config.yaml
activation: "relu6"
weight_standardization: true
beta2: 0.99
lr_schedule: "wsd"
Rows from block 9, named by matrix and row number. Rows with one number belong to one channel. Each number is 128 + 24 x the weight over its row's rms, rounded and kept within 0 to 255. All counts start at 0. Numbers have three digits each.
# convs0: first 3x3 conv (model.blocks.9.convs.0.weight, 192x192x3x3, standardized in use), inputs 56-59, a 3x3 kernel for each
# convs1: second 3x3 conv (model.blocks.9.convs.1.weight, 192x192x3x3, standardized in use, transposed), outputs 56-59, a 3x3 kernel for each
convs0.10:106109102143139130167174152139141106142180157125179147116132123114136126143128116078090105162178198123134152
convs1.10:155168127155137133137117120113136133124140154127135161102136103101123103124144131145161119135127123144133096
convs0.11:082133145096155173107141166143120119131148133123161111109134150096142162102149157131136140125102118116101136
convs1.11:144148104169146113179132108101127113081143117068135118138135119134134124126124092128114096133117079133118091
convs0.12:138097119143115152142141158117125124127141122127161120126125122096102103132117096121130160157178180125136097
convs1.12:158153128123085087124090076131146117115101091127149131143158124140137120138135106139153137141137145148168149
convs0.13:129108086128125089150134121094099080117120104136129147118138127127154130108131125061086088119111119111113123
convs1.13:136129160146108147073060103122148144127123111123140130133117103130136131149140135077084088109118107088097072
convs0.14:147121113119130125147153157132134164148154171116099103130140138158173168101160116121124110139138134102147142
convs1.14:133155120122146111135144107146124132200174154162155150128122117145148142154164138118140110113114137141139137
convs0.15:152137145122115117097110102127171116103170144117179154105122070163160146157130131126138104110110101137144152
convs1.15:115098104126117117095101084137134130158148141094105109155184175143138138099096110107149136084118116112100120
convs0.16:102141108114157115101156120072192110113255106139255104110176149117154113114145113127142167122138151113145148
convs1.16:108137156115141154108129161069172107088178089088214073122115114139130134128131112140136159130137151131122128
convs0.17:124144110120158108087150103106105115109141127105147080135151109157148117121143095136170149163149156148104114
convs1.17:128142159116128151097140128104172126134185109113186138128113130123103136098105102109131140118141172118122126
convs0.18:115137142104114144096120125127118112133146130110137100095155109139170126100146095118136136133135133117153134
convs1.18:114132097117121130142174100098118064122140096109127066137126123128124118162158113120151141138155152139154149
convs0.19:140154131123121124134127120124133108111138140112122113104123116135136139129148155135140136120111118098071084
convs1.19:118126140121108131112116100114119134088125143104133147145149141149141146149153139061050076061063078109108121
convs0.20:124123138132132136141136144117141106125150131103111088109117100162146137144150133133147135158139126116105091
convs1.20:116119128145125115104106088133141141127128124147149155142135145134133124108106098112116106105111116106112131
convs0.21:138113113130142137094082095122157135113155134095110109103117121162170167142161118123107105148127134140124142
convs1.21:169137131181171147146140135134122094159158124139132097139162143133147153146133136115121137098113115102118122
convs0.22:146134138132147130131163137116142120114158128101129086147143155132123139099113140122149088149177112156187101
convs1.22:155137138143148144169148129108157135118153122114133136088120108059108097087107111137166158151191173129175174
convs0.23:118140141130134138141132153119140113110144107093134088135159154124154140121150122113109116160153152135128146
convs1.23:122144140156157164168189163152168123183189137157180127105127113135123127135130124146148149147150147149162131
convs0.24:142156154131124147125123144136168154139156149138143132137151122112124125119114113074097078076083085093122124
convs1.24:141147093143146104156177130107147129091137112104132127084081136110082131108094103117127109122130119130141123
convs0.25:117094103112113070167180158146154121163160162126136136122151126162154172142132128092113128112111134144147161
convs1.25:133148161148141140097122124132122114166157145136140124126122125128129129100102107091112096122106088118096107
convs0.26:126101091146113107154126111108151127104166134105160128157175144121128122123101091143128110110117144106120137
convs1.26:144173162161162158147162170101140117104157097118159145114134122113132143098123104136154139122144140109113109
convs0.27:138141141117133136123123139110129113126126114135138142132146138129134132139130132139132135129122132117089115
convs1.27:127124132081102113074065093127134141090110123091125140141151155152157163149141139119114121086098109119127126
convs0.28:139112129122088111124124108101126158107137144124136125130128132125124109120136104054075070121140121151111118
convs1.28:118148151102112139094105145091102102128133104103113099107130116141146133122121138139138119064073073092093113
convs0.29:136145133161151160111123122136128134098123106111169138135141157122135148142124124115113109146155145142153149
convs1.29:118130116115092106105089107111122123148146154109124129126132135118130113142136097123137138142155139135146139
convs0.30:128174150137160157095125103130113107126128132118144096135139106180179156131147122099085086129108108152156136
convs1.30:123140158137184173134146172082138079137133102059089063098110127137119142123123137164162127123113126096114124
convs0.31:136141138134132127126118108124131086133132075119110058157162149160155155163164164140154152134150148149163165
convs1.31:100090103118091101143121115125124118101123123093116124126144133131137141127138138136135127135120123125116113
convs0.32:094138111112140103131157135129147114112137128129150141164125129136108116142103112136123114119114127138102128
convs1.32:117136120117124127101092108118125108128126109114126132136123130147152135147159147071067103073096127088103129
convs0.33:089112101140141152089105118135122149132118159141121149121104136153141151084063076140127149110111123124146139
convs1.33:144135133096115124106102105114119118153135135112119139116125099102093075104101086145148134087085081104118118
convs0.34:134116111158136107156152131131132129127131117118123098117129121108117133085095122119136132109127144131151161
convs1.34:120099136146111140158111135131143147128136143122132139105115061117116099110126113123117134125128121109096097
convs0.35:173168139159158137150160142125132138139145132136147136153145143150146160108107115133127122117121112141151149
convs1.35:164164157129154126136192143132144115141162156118145144137116102120126112148148160164186161129132122104129123
convs0.36:141149144123125117094099104117128122121122102120115082102096111106111127119132120161164151145156155132159158
convs1.36:116107094111111083110104106119122119144144135126138136100096108108093090104104103117116128118124137116133108
convs0.37:104122107105140133097148134132142135130141142117147122127120141114113143144137151106143132102148147118154142
convs1.37:121105107116120134102117120096128094086136097087137116096076056098095071107111103128120109142122111162137114
convs0.38:139130142142120131143122133089109102110110099119121113095077082113114107133131147130122121115125123137144133
convs1.38:124149143101118113111118111111124146112112143120122143129141149131134124135150138152141142141135123147137150
convs0.39:137131110123118119117119119139142137152138144161162184148161174159162171134126117127119126122116115127128132
convs1.39:120136139123135156108108137135135135152145147102120140120110111145150135147140147133131128069067083056057086
convs0.40:096135109093146117095130098124150154128151147105142105172142137172151109146162136103108173135125156127114158
convs1.40:166163149184162150191155126108139087107128076095142085117136143098140137092111087131114129146122131162130130
convs0.41:110137063102156126098136092091183122105189153099157102133145103141141134129144115112109126126132126130135142
convs1.41:166181121186169129149139114112133124110148107102148109125141138126113125118114120119103125122126131110138146
convs0.42:134162166119140140157143132109152161134163168107130134132120124152137141133117101134106095156145124128109106
convs1.42:102116100167161154151125119135148130110109108088112124091107108123147122149155156140124121132097120136128142
convs0.43:146146168162144165136138150131125077118119091103125110123128134109111116125137115096091073086086056116126112
convs1.43:138138085145132092131125116098130107123157137095124112091113099104104102064082102130129122103107124085106109