{"model": "self-supervised image encoder", "dataset": "photos of plants and fungi (iNaturalist)", "train_examples": 90422, "image_size": 32, "crop_scale_min": 0.3, "horizontal_flip": true, "translate": 0.06, "color_jitter": 0.4, "method": "vicreg", "arch": "resnet", "norm": "groupnorm", "activation": "relu6", "weight_standardization": true, "drop_path": 0.1, "depths": [4, 4, 4], "kernel_size": 3, "stem": "single", "avg_pool_shortcut": false, "widths": [64, 112, 192], "projector_hidden": 1024, "projector_out": 512, "projector_hidden_layers": 2, "init": "lecun_normal", "residual_init": "none", "optimizer": "adamw", "lr": 0.0011, "beta1": 0.8, "beta2": 0.99, "eps": 1e-08, "steps": 23900, "batch_size": 256, "epochs": 67.7, "lr_schedule": "wsd", "decay_fraction": 0.3, "final_lr_fraction": 0.05, "warmup_steps": 1190, "weight_decay": 0.0}
Rows from block 4 of a small self-supervised image encoder, named by matrix and row number. Rows with one number belong to one channel. Each number is 500 + 50 x the weight over its row's rms, rounded and kept within 0 to 999. All counts start at 0. Numbers have three digits each.
After each channel's rows are labels from the 100 images, of 14848, where the channel reaches its highest value: "peak at" is the part of the image that holds the peak. Only what is clearly more common there than usual is listed. The data: photos of plants and fungi (iNaturalist). In brackets: how many of the 100.
# convs0: first 3x3 conv, stride 2 (model.blocks.4.convs.0.weight, 112x64x3x3, standardized in use, each kernel summed), inputs 0-63
# convs1: second 3x3 conv (model.blocks.4.convs.1.weight, 112x112x3x3, standardized in use, transposed, each kernel summed), outputs 0-55

convs0.46:559444474483454439541437475507536475516507501567592458583465446527508551536471479477581533524483400508428557550519494432532544414576492509523517543475531532508514361405425535416494436532458479
convs1.46:449475561458558455438445494429524529477519497509471533479463421521372534490586433509487513595597532496483526488533546510457459539492516507500414440484511472483496577446
peak at: centre (33)

convs0.51:514486486531514582562467539334531550454525483430458566524478481436584494475436531465554564451440538510494439559564490509499493526498495506534501575534499541537511422500491493525484464462422336
convs1.51:536518526545548490476548634590526480467432486552479489460620494618521577511406520417493593501480493460466559599450508464585534432476465484488479584532565542444497450494
peak at: bottom right (32)

convs0.4:558514625504423608586505536472514527473479493499428462499481439474521529517511515530486546513544422510448469438549457451500562508449505519467398599526532500578563558471507471454424395520507409
convs1.4:517482534497500523576560482459493581463501507495551509473469473443507549553518462458495454533531552461425487443558523542609563444478443604552447432567539532521533497531
peak at: top right (92)

convs0.73:550455465509439591466512527507501555511460445548440533395513444514514484511552577445532654592458513497479449446505513530519508461426490611466537449512520468476491448457462486486489643483543506
convs1.73:506469496614588443521498394511459541543544522587491533552541425476452489480450534449441443478475480484475508515513440477431553431475523485452393507527437427530577538558
peak at: bottom left (34)

convs0.93:505411571545609573478472535626453399497514472476498550500577482428395518555457535450516516417460461556529502479541487478503473459464505564492467509511571475491470398479439532534556502412532491
convs1.93:564517546405468475531509543570572491499491506462543581501550467483539436516570535495481433515506521495524494507553477554577390517377517411503506529446464516475539417521
peak at: centre (26)

convs0.74:493463425533543433523486525512601526595595589471508476588498451502515507516537546497569538463506464458498466451482534531603473461524506375425497491459394475472461436470560417561530518487464546
convs1.74:538557518522584578524477560540516524481607499525497524514511493556512543504525543522549617554563532531545542537627539538529501482592373517559546526494494580596552534564
peak at: centre (27)

convs0.3:588502510530497489543490519536481502511466449553488508554466508503489508514432441516545559466482498483444400494577460495484510506466493526497443498537563556559531448498517508519589487548505242
convs1.3:574548534432436420535528576502561509472453489508499549531552549572424478434537533458518606472465505486401420556494497493524445476464557496474507419385622540460491468478
peak at: bottom right (80)

convs0.70:522484554507479585596505548561474656472498434473508548426572513394544492531395499454497469557517485544492374496533530436474540500468480559524451480488562495518500495436419507465463456516552514
convs1.70:501561529532479446544536502520504550481539567481539456506506438446462565532491509445540561492466445501497439425515566452590509485496436474508478452593435551561510408483
peak at: centre (25)

convs0.36:424436544477488535593431541397528543474447518514578515516453472530529486521400495477543549538460473494458485494430514491515471522487482496450649564421555490499516474337535429527496485486503536
convs1.36:500452534397543548497487552446521489528489473519473532470551459497396578541461558508519488553493571481518505599532466504534485459602483513460437515464494459477453492497
peak at: centre (33)

convs0.84:523478552521516456502378456404513418474484563517549522553479515508511547490508354466570555516536433508419521582559502504495437539501455432531509504458523485562512407570597492560535496505472433
convs1.84:459488565434534521493505568500448467501425490583492515517462584501452377455597566511482505514507491513525465576460446477610420522537548442562459432388475519466531507506
peak at: bottom centre (31)

convs0.99:460530420525444484543559516539431482525439442448552462458553510465532455526392549502441438537546475620504483545564515497465544508483560596589554462503568482461473537458433576465451501558408507
convs1.99:496501472541492513553495504517509541577473500490543470456460364486442472479455594533563520490584499597469435472460588491478472469538362446456495461519537466525474507544
peak at: top right (86)

convs0.108:490476472512430438487530440608513504500441553526441499432539524493439536459514589506548544490452525483413567473484520557561548432553485563464511420512397511504507505568482588374488568464575501
convs1.108:493502491586539441413494436543470512411515501428438545445563452521539471593522508514509492492541470509485593489539507424319502506421537527486464523593519573498487530496
peak at: bottom left (35)

convs0.22:507509541492572526527458530413500604496472421510531499556384414498577412566518571441520488475547463534463367440514542512575485518501506523470515553547546553495457421449441513472489483519424458
convs1.22:532532497552507512425487500484533402521508446488460400487441459638450514378473505434470472523561577519413528549478402503552535473439488477432419523431518478486529533479
peak at: bottom right (41)

convs0.9:525571494516451564403498524489483509503520461489535446459490447532476541532544431503515585620497527438537410452484458482425459445393432580491449554583564522523596529516465480498444481524432560
convs1.9:572487505457499552585469467486517490488489483540547472399414442511437541486466518573441415529488464474488405421479420448470527521526458560489494453526637487481516509527
peak at: bottom left (51); top left (32)

convs0.1:525489594508492549500446539556528506491495472464528493444435411534566501510483413543526674452427409524554485479527473455484484507517538476360425484514504496548508430531529453563534472435497538
convs1.1:475530617480460496538462486485472462362564584527594474549466571515538464571466397507462510558405530426555523482469479528577427520520469551465493495500546420475467492468
peak at: middle right (29)

convs0.72:563466554534433585566417538474516515476462484455533489494498449476542498501408559451568439522468505543422408487451575473563577502433532532538536540502551525536444394456419508462475541475420578
convs1.72:511562514556600436526541454534511533539569519508524598482622494485478487521390541523551547512502603470542664605517535462547487456501418475568467501525440522533417514563
peak at: centre (27)

convs0.27:450458563547472491485454500441455518641493516460539457525560475498490516493482489781500514469509479499492464464568494535538473506516438492523530488481517526485477464502511529477452495459511440
convs1.27:453487522538474468425554375460399535571418474462521491465467511470467454471440466459504452487446452481450450439455456471607458575475537476493428524564546413436446457489
peak at: bottom right (43)

convs0.31:526521548554508532405484543522485471559477482488469451478498461549473518504574387592583436575502514435484495536484501446494509521534428515439478513493542570553516474560425465439466533386622409
convs1.31:430439492425534451452536532471462561531487514486427554511598534487437457538559455552421457462476485469537437491515573523439516495499503518502529599471523457544529449442
peak at: bottom left (52)

convs0.87:512519498626510528558575478488448369601510423532505425521442390569564514527526500513452458496487457467558554472568527540493503531452571522487487466470460512462375508523498475444558450514461521
convs1.87:507554479568476507461481562428478558514476518428443476516488500601562482456525442410499544448524470450410492472565547471470524485454540570458540548494555525512442489445
peak at: bottom centre (25)

convs0.16:482513401519491611487520505452476508467398470441425529336534523504436547483459537533533519613542508499474495508608540489460512522512489578473458405469504457541597509489447541521521521465500513
convs1.16:530456533428542504525615578482548474557463551493456527507481449511520473533492531527416518490392509463530412522436528475568512566465492537516567591474464527462563467526
peak at: top right (75)

convs0.58:495469519484612537503525409516412695512547534513398512463473530511550459459459485486522541475467505441488591473517495494513513436473393554471499460577544507492472481495463552510419458479520553
convs1.58:464550435541528447447562502520475454452534532445465443475516540634477435504475501424485541518580493583478542572486453454419484541471645573494480448488546507448496487473
peak at: bottom right (39)

convs0.23:493531496457513483524458558510506623433489473426571500520383476474452476535514462474571422426484550492431562483454517452493579518504420534420456528479457585468573517473526520466499518475567631
convs1.23:477549449443527531520449453458469459490543522546562500485538466368495482520478569576443392544426555567568417524474475472458491589491474489568587479509530477503486489432
peak at: top centre (30)

convs0.44:497490413540433422542441455496489514433550599459545479509514620488477481543539520453510504444553493533559486463512528540586502508510465591378499453503422408490599401574509477472509510495493493
convs1.44:514437487474510544548499448435419500505591514524588501480480466374441347452563585553445426588489489549524498459510523544541484532499513511555531528477493487493528451549
peak at: top centre (26)

convs0.45:525439457531458385493481524443473520461606541575528490462564521485403481450425561513548427586511500498607518447454526572521462504447530518494577472481414570529440432538502499533504483555527431
convs1.45:546549562468460534512449557471492451593503454507576554419525452483566546532486543477516554444410501497513530511473442494514356452448495527418483495487466515463505534534
peak at: middle left (27)