A small self-supervised image encoder, trained from scratch.
Data: trained on photos of plants and fungi (iNaturalist), 90422 training examples.
Rows from block 4 of a small self-supervised image encoder, named by matrix and row number. Rows with one number belong to one channel. Each number is 128 + 32 x the weight over its row's rms, rounded and kept within 0 to 255. All counts start at 0.
After each channel's rows are labels from the 100 images, of 14848, where the channel reaches its highest value: "colour at peak" is the nearest of a few named colours to the mean colour under the peak. Only what is clearly more common there than usual is listed. The data: photos of plants and fungi (iNaturalist).
# convs0: first 3x3 conv, stride 2 (model.blocks.4.convs.0.weight, 112x64x3x3, standardized in use, each kernel summed), inputs 0-63
# convs1: second 3x3 conv (model.blocks.4.convs.1.weight, 112x112x3x3, standardized in use, transposed, each kernel summed), outputs 0-55

convs0.104 [130 124 138 188  98 105 121 130 138 141 127 111  93 184 119 123 137 138 143 224 169  74 106 147 126  88  92 132  76 106 122  62 152 194 147 168 146 158 151 113 131 104 158 102 157 121 194 102  92  52 112 127 139 139 108 144 138 143  71 150 130 110 117 137]
convs1.104 [162 203 129 105  43 115 165 159  60 157 102 160 153  95 137 122 150 119 115 145  55 131 165 112 166 144 148 102 133 157 187 166 110 100 164 150 134 120 142  94  98 162 137 104 131  96  76 136 177 159 143 177 149 134 146 147]
colour at peak: pink

convs0.56 [107 129 127 177 163 119 130  64 134  68 148 255 117 151 125 126 120 136 137 121 152 146  76 132  90 117  94 100 119 128 116 146 131 127 131 146 109 127 111 145 148 144 155 113  88 138 106 128 121  80 113 131 125 122 124  72 173 157  58 132 135 148 161 140]
convs1.56 [151  92 119  90  95 111 149 106 128 130  97 147 143 142 134 150 131 121 128 115 142  89  47 144 125 108 178  76 131 125 132  78 108 149 153  93 173 105 152  85 173 135 122 158 138 105 123 152 146 106  87 147 139 164 130 103]
colour at peak: pink

convs0.92 [169 128 120 197 146 170  91  98 178 117 100 124 111 145  80  85 138 162 121 131 131  56 112  65 105 105 158 119 173 131  97 113 183 131 107 132 121 101 128 123 102 185 180 138 166 150 161 131 133 154  84 149 109  60 182 112 150 146 153 138 102 115 117  75]
convs1.92 [146 156 130  62 135 116 146 113 141 104 159 145 136 131 151 129 138 141 123 170 104 107 180 182 182 119  77 123 180 130 125  85 119 104 164  99 107 128 145 128 108 162 173 190 119 129 183 111 151 161 148 114 159  57 157  93]
colour at peak: green

convs0.50 [124 109 112 128 195  90  93  68 150 123 142 128  29 130 129 118 102 116 175 152 152 121 129 149 144 123 130  97 169  88 130 115 177 135 140 125 155  64 142 138 169 120 115 144 152 141 153 129 126 132 117 174 142 178  12 137  89 147  99 117 138 108 129  99]
convs1.50 [136 146  78 132 158 126 149  89 138 127 101 112 101 122 128 138 123 177  67 194  90 141  88 134  91 146 190 147  70 105 192 143 169 112 140 171 119  91 170 111 118 170 169  87 129 118 104 134 169 133 183 136 128 127 143 133]
colour at peak: pink

convs0.29 [161 138 112 117 110 143  80 128  25 183  70  93 114 170 154 150 130  49 117 136 193 105 137 107  69 155 107 123 160 129 140 145 111 143 162  99 138 148 158 126 111 139  83 113 123 160 185 152  97 147 118  74 122  75 114 132 148 168 137 134 109 140 107 147]
convs1.29 [145 117 115 112 118  90  93 127  83 138 185 125 128 152 120 112  74  57 103 168 108 105 168 144 121 169 124 194 144 143 121  98  99  86 151 141 139  83 161 114 106 179 157 162 133  76 175 151  99 134 149 157 110  74 125 114]
colour at peak: black

convs0.52 [152 156 123 149 138  96 107  96  83 154 134  82 109 199 111 139  58 147 164 150 146 101  94 144 118 125 141  99 127 170 106 178 171 105 147  95 143 147 120 105 135 150 122 133  98 142 166  83  43 187 140 154 118  42 144 158 152 152  80 128 106 122  97 125]
convs1.52 [101 132 101 120 131  91 130 141 156  83 130 141  95 137 160 111  49  87 116 136 128 153 174 105 189 178  75 143 170 122 114 132 153 158 104 130 110  81 131 129 111  87 200 131 150 156 147 125  97 126 118 113 125 107 137 122]
colour at peak: black

convs0.19 [159  81  77 152 131 134 174 151  99 155 123  86  99 110 178 118  77 121 135 149  88 112 162 128 104  92 157 142 168  52 113  93 127 120 155 143 127 134 111 122 129 111 100 197  75 122  97 176 207 137 101 132 139  96 128 100  89 136 159 123 199  90 146 118]
convs1.19 [108  57  96 150 144 124 140 116 121 139 115 146  81 125 137  75 120 158 167 125 117 149 120 130 102 125  91 170 145 141 119 140 140 154 149  79  85 158  83 126  98 128 130 138 136 152 132  38 134 141 128 127 121  91  88 135]
colour at peak: brown

convs0.42 [159 123 147 122 148 106 153  68  79 125 142 158  91 130 162 171  97 103 207 132  92 118 194 143  86  85  55 110 133 111 142  95 127 122 107 128 179 118 120 129 115  77  62 152  95 102 120 161 140 139 136 149 139 150 122  63 107 139 123 110 167 122 189 158]
convs1.42 [120  81 123 111 100 130 132 146 133 100 148 134  99 127 152 130 112 182 136 139 107 147  57 122 206 159 115 112 152 139 170 128 161 135 140 123 119  67  90 128 122 100 175 182 130 167 167  36 100 123 188 126 120  57 144  77]
colour at peak: grey

convs0.109 [118 149 156 124 129 156 164 104 131  88  90 124 145  65 113 158 156 149  94  96  97 146 130 104 128 113  45 121 145 123 161 153 164  91  43 177  95  77 133 145 132 122 145  82 117 103 103 187 124  76 170  94 141 144 140  90 139 133 174 111 178 144 104 168]
convs1.109 [109 138 115  49 136 116  99 174 114  93 162 158 125 171 148 114 100 116 118 142  92 127 159 138 159  77 154 182 113 131 110 121 154  71 114 123 173 122 146 118  83 142 142 167 141 102 178 165 122 173  94 128  98  57 167  68]
colour at peak: grey

convs0.41 [ 71 106 100 131 143  86  58 100 115 164 102 143 106 132 112 174 179 105 103 108 147 150  82 138  67 154 125  91  87 163 124 177  95 132 157  84 147 138  91 133 116 115 158 189  88 127 121 193 136 144  96 136 130 102 139 147 168 108 138 117 146 171 208 126]
convs1.41 [103 109 195 134  42 140 159  72 142 111 133 137 192 109 107 133  90  91 145 107 124 154 117 101 109 112 111 172 127 180 166  84  89 127 115 153 105 113 138 126 166  80 130 148 122  73  75 117 181 117  98 114 118 165 169 155]
colour at peak: black

convs0.67 [ 97 226 142 148 125 135  99 108 133 130 139 130 111 203 118 139 133 135 131  84 124 131 127 120 183 174  91 113 120 176 105 140  96  97 161 112 134 140  98 123 136 149 176  91 142 116 126  54 103 127 138 125  84 131 186 161 157 148  53 141  95 162  82  84]
convs1.67 [126 165 156 112 135 126 160 151 138 119  96 102 130 106 153 154  85 138  91 138 164  90 158 130 154 158 116 100 210 150 169 122 156 135 127 115  94  76  81 114 153 114 163 159 136 170 123 116  81 151 129 121 141  85 140  95]
colour at peak: green

convs0.17 [127 133  92 112 123 128 114  82 203  91 151   0  98 135 153 140 175 171 108 131  60 149  97 147 153 125 156  99 147 119 146 126 126 139 153 119 154 121 106 143 103  81 153 111 116 141 176 160 160 105 161 106 116 137 110 115 100 138 141 147 180 102  79 139]
convs1.17 [109  76 160  89 172 127 104 138 111 109 159 116 115  52 115 102 108 198 122 100 115 106 109 161 113 102 100 191  89  98 116 118 107 100 141  95 142 129 124  88 169  98 118 105 130 136 146 120 132  95 103  84  77 137 110 108]
colour at peak: grey

convs0.98 [157  66 138 153 126 138 196  86 139 146 135 136 129 136 153  88 113  94 182 148 143 118 121 198 165 167 159 119 114 141 155 186 123 116 102 107 102 126 108 133 138 155 112  78 140 133 167 111  83  47 103 106 176  98  45 153 117 152  94 118 100 126  98 106]
convs1.98 [102 104 167 102 143 182 165 176 152 143  72 162 161 146 122 147 173 142  93 121 112  70 111  45 116 145 202 104 144 105 154 159 133 142 117 108 121 155 216 157 131  66 129  84 121 116 163 165 102  86  80 165 180 166 119 175]
colour at peak: brown

convs0.77 [134 101 164  98  85 173 127 119 142 163 110 126 136  94  47 141 123 132 159 115 112 135 168 104 128 113 125  91  66  91 176  21 139 184  83 167 154 144 151 123  79 113 134 151 112 121 119 115 172 131 151 115 151 129 101 102 104 153 120 128 185 130 149 182]
convs1.77 [130 159 141 139 101  76  95 147 133  52 187 137 126 163 148 147  96 108 190 132 135 147 107 146 180 138  60 147 143 137 166 132 127 102 143 127 133 113 174 119  63 156 216 114 108 115 153 135 124 139 125 139 133  82 146  18]
colour at peak: pink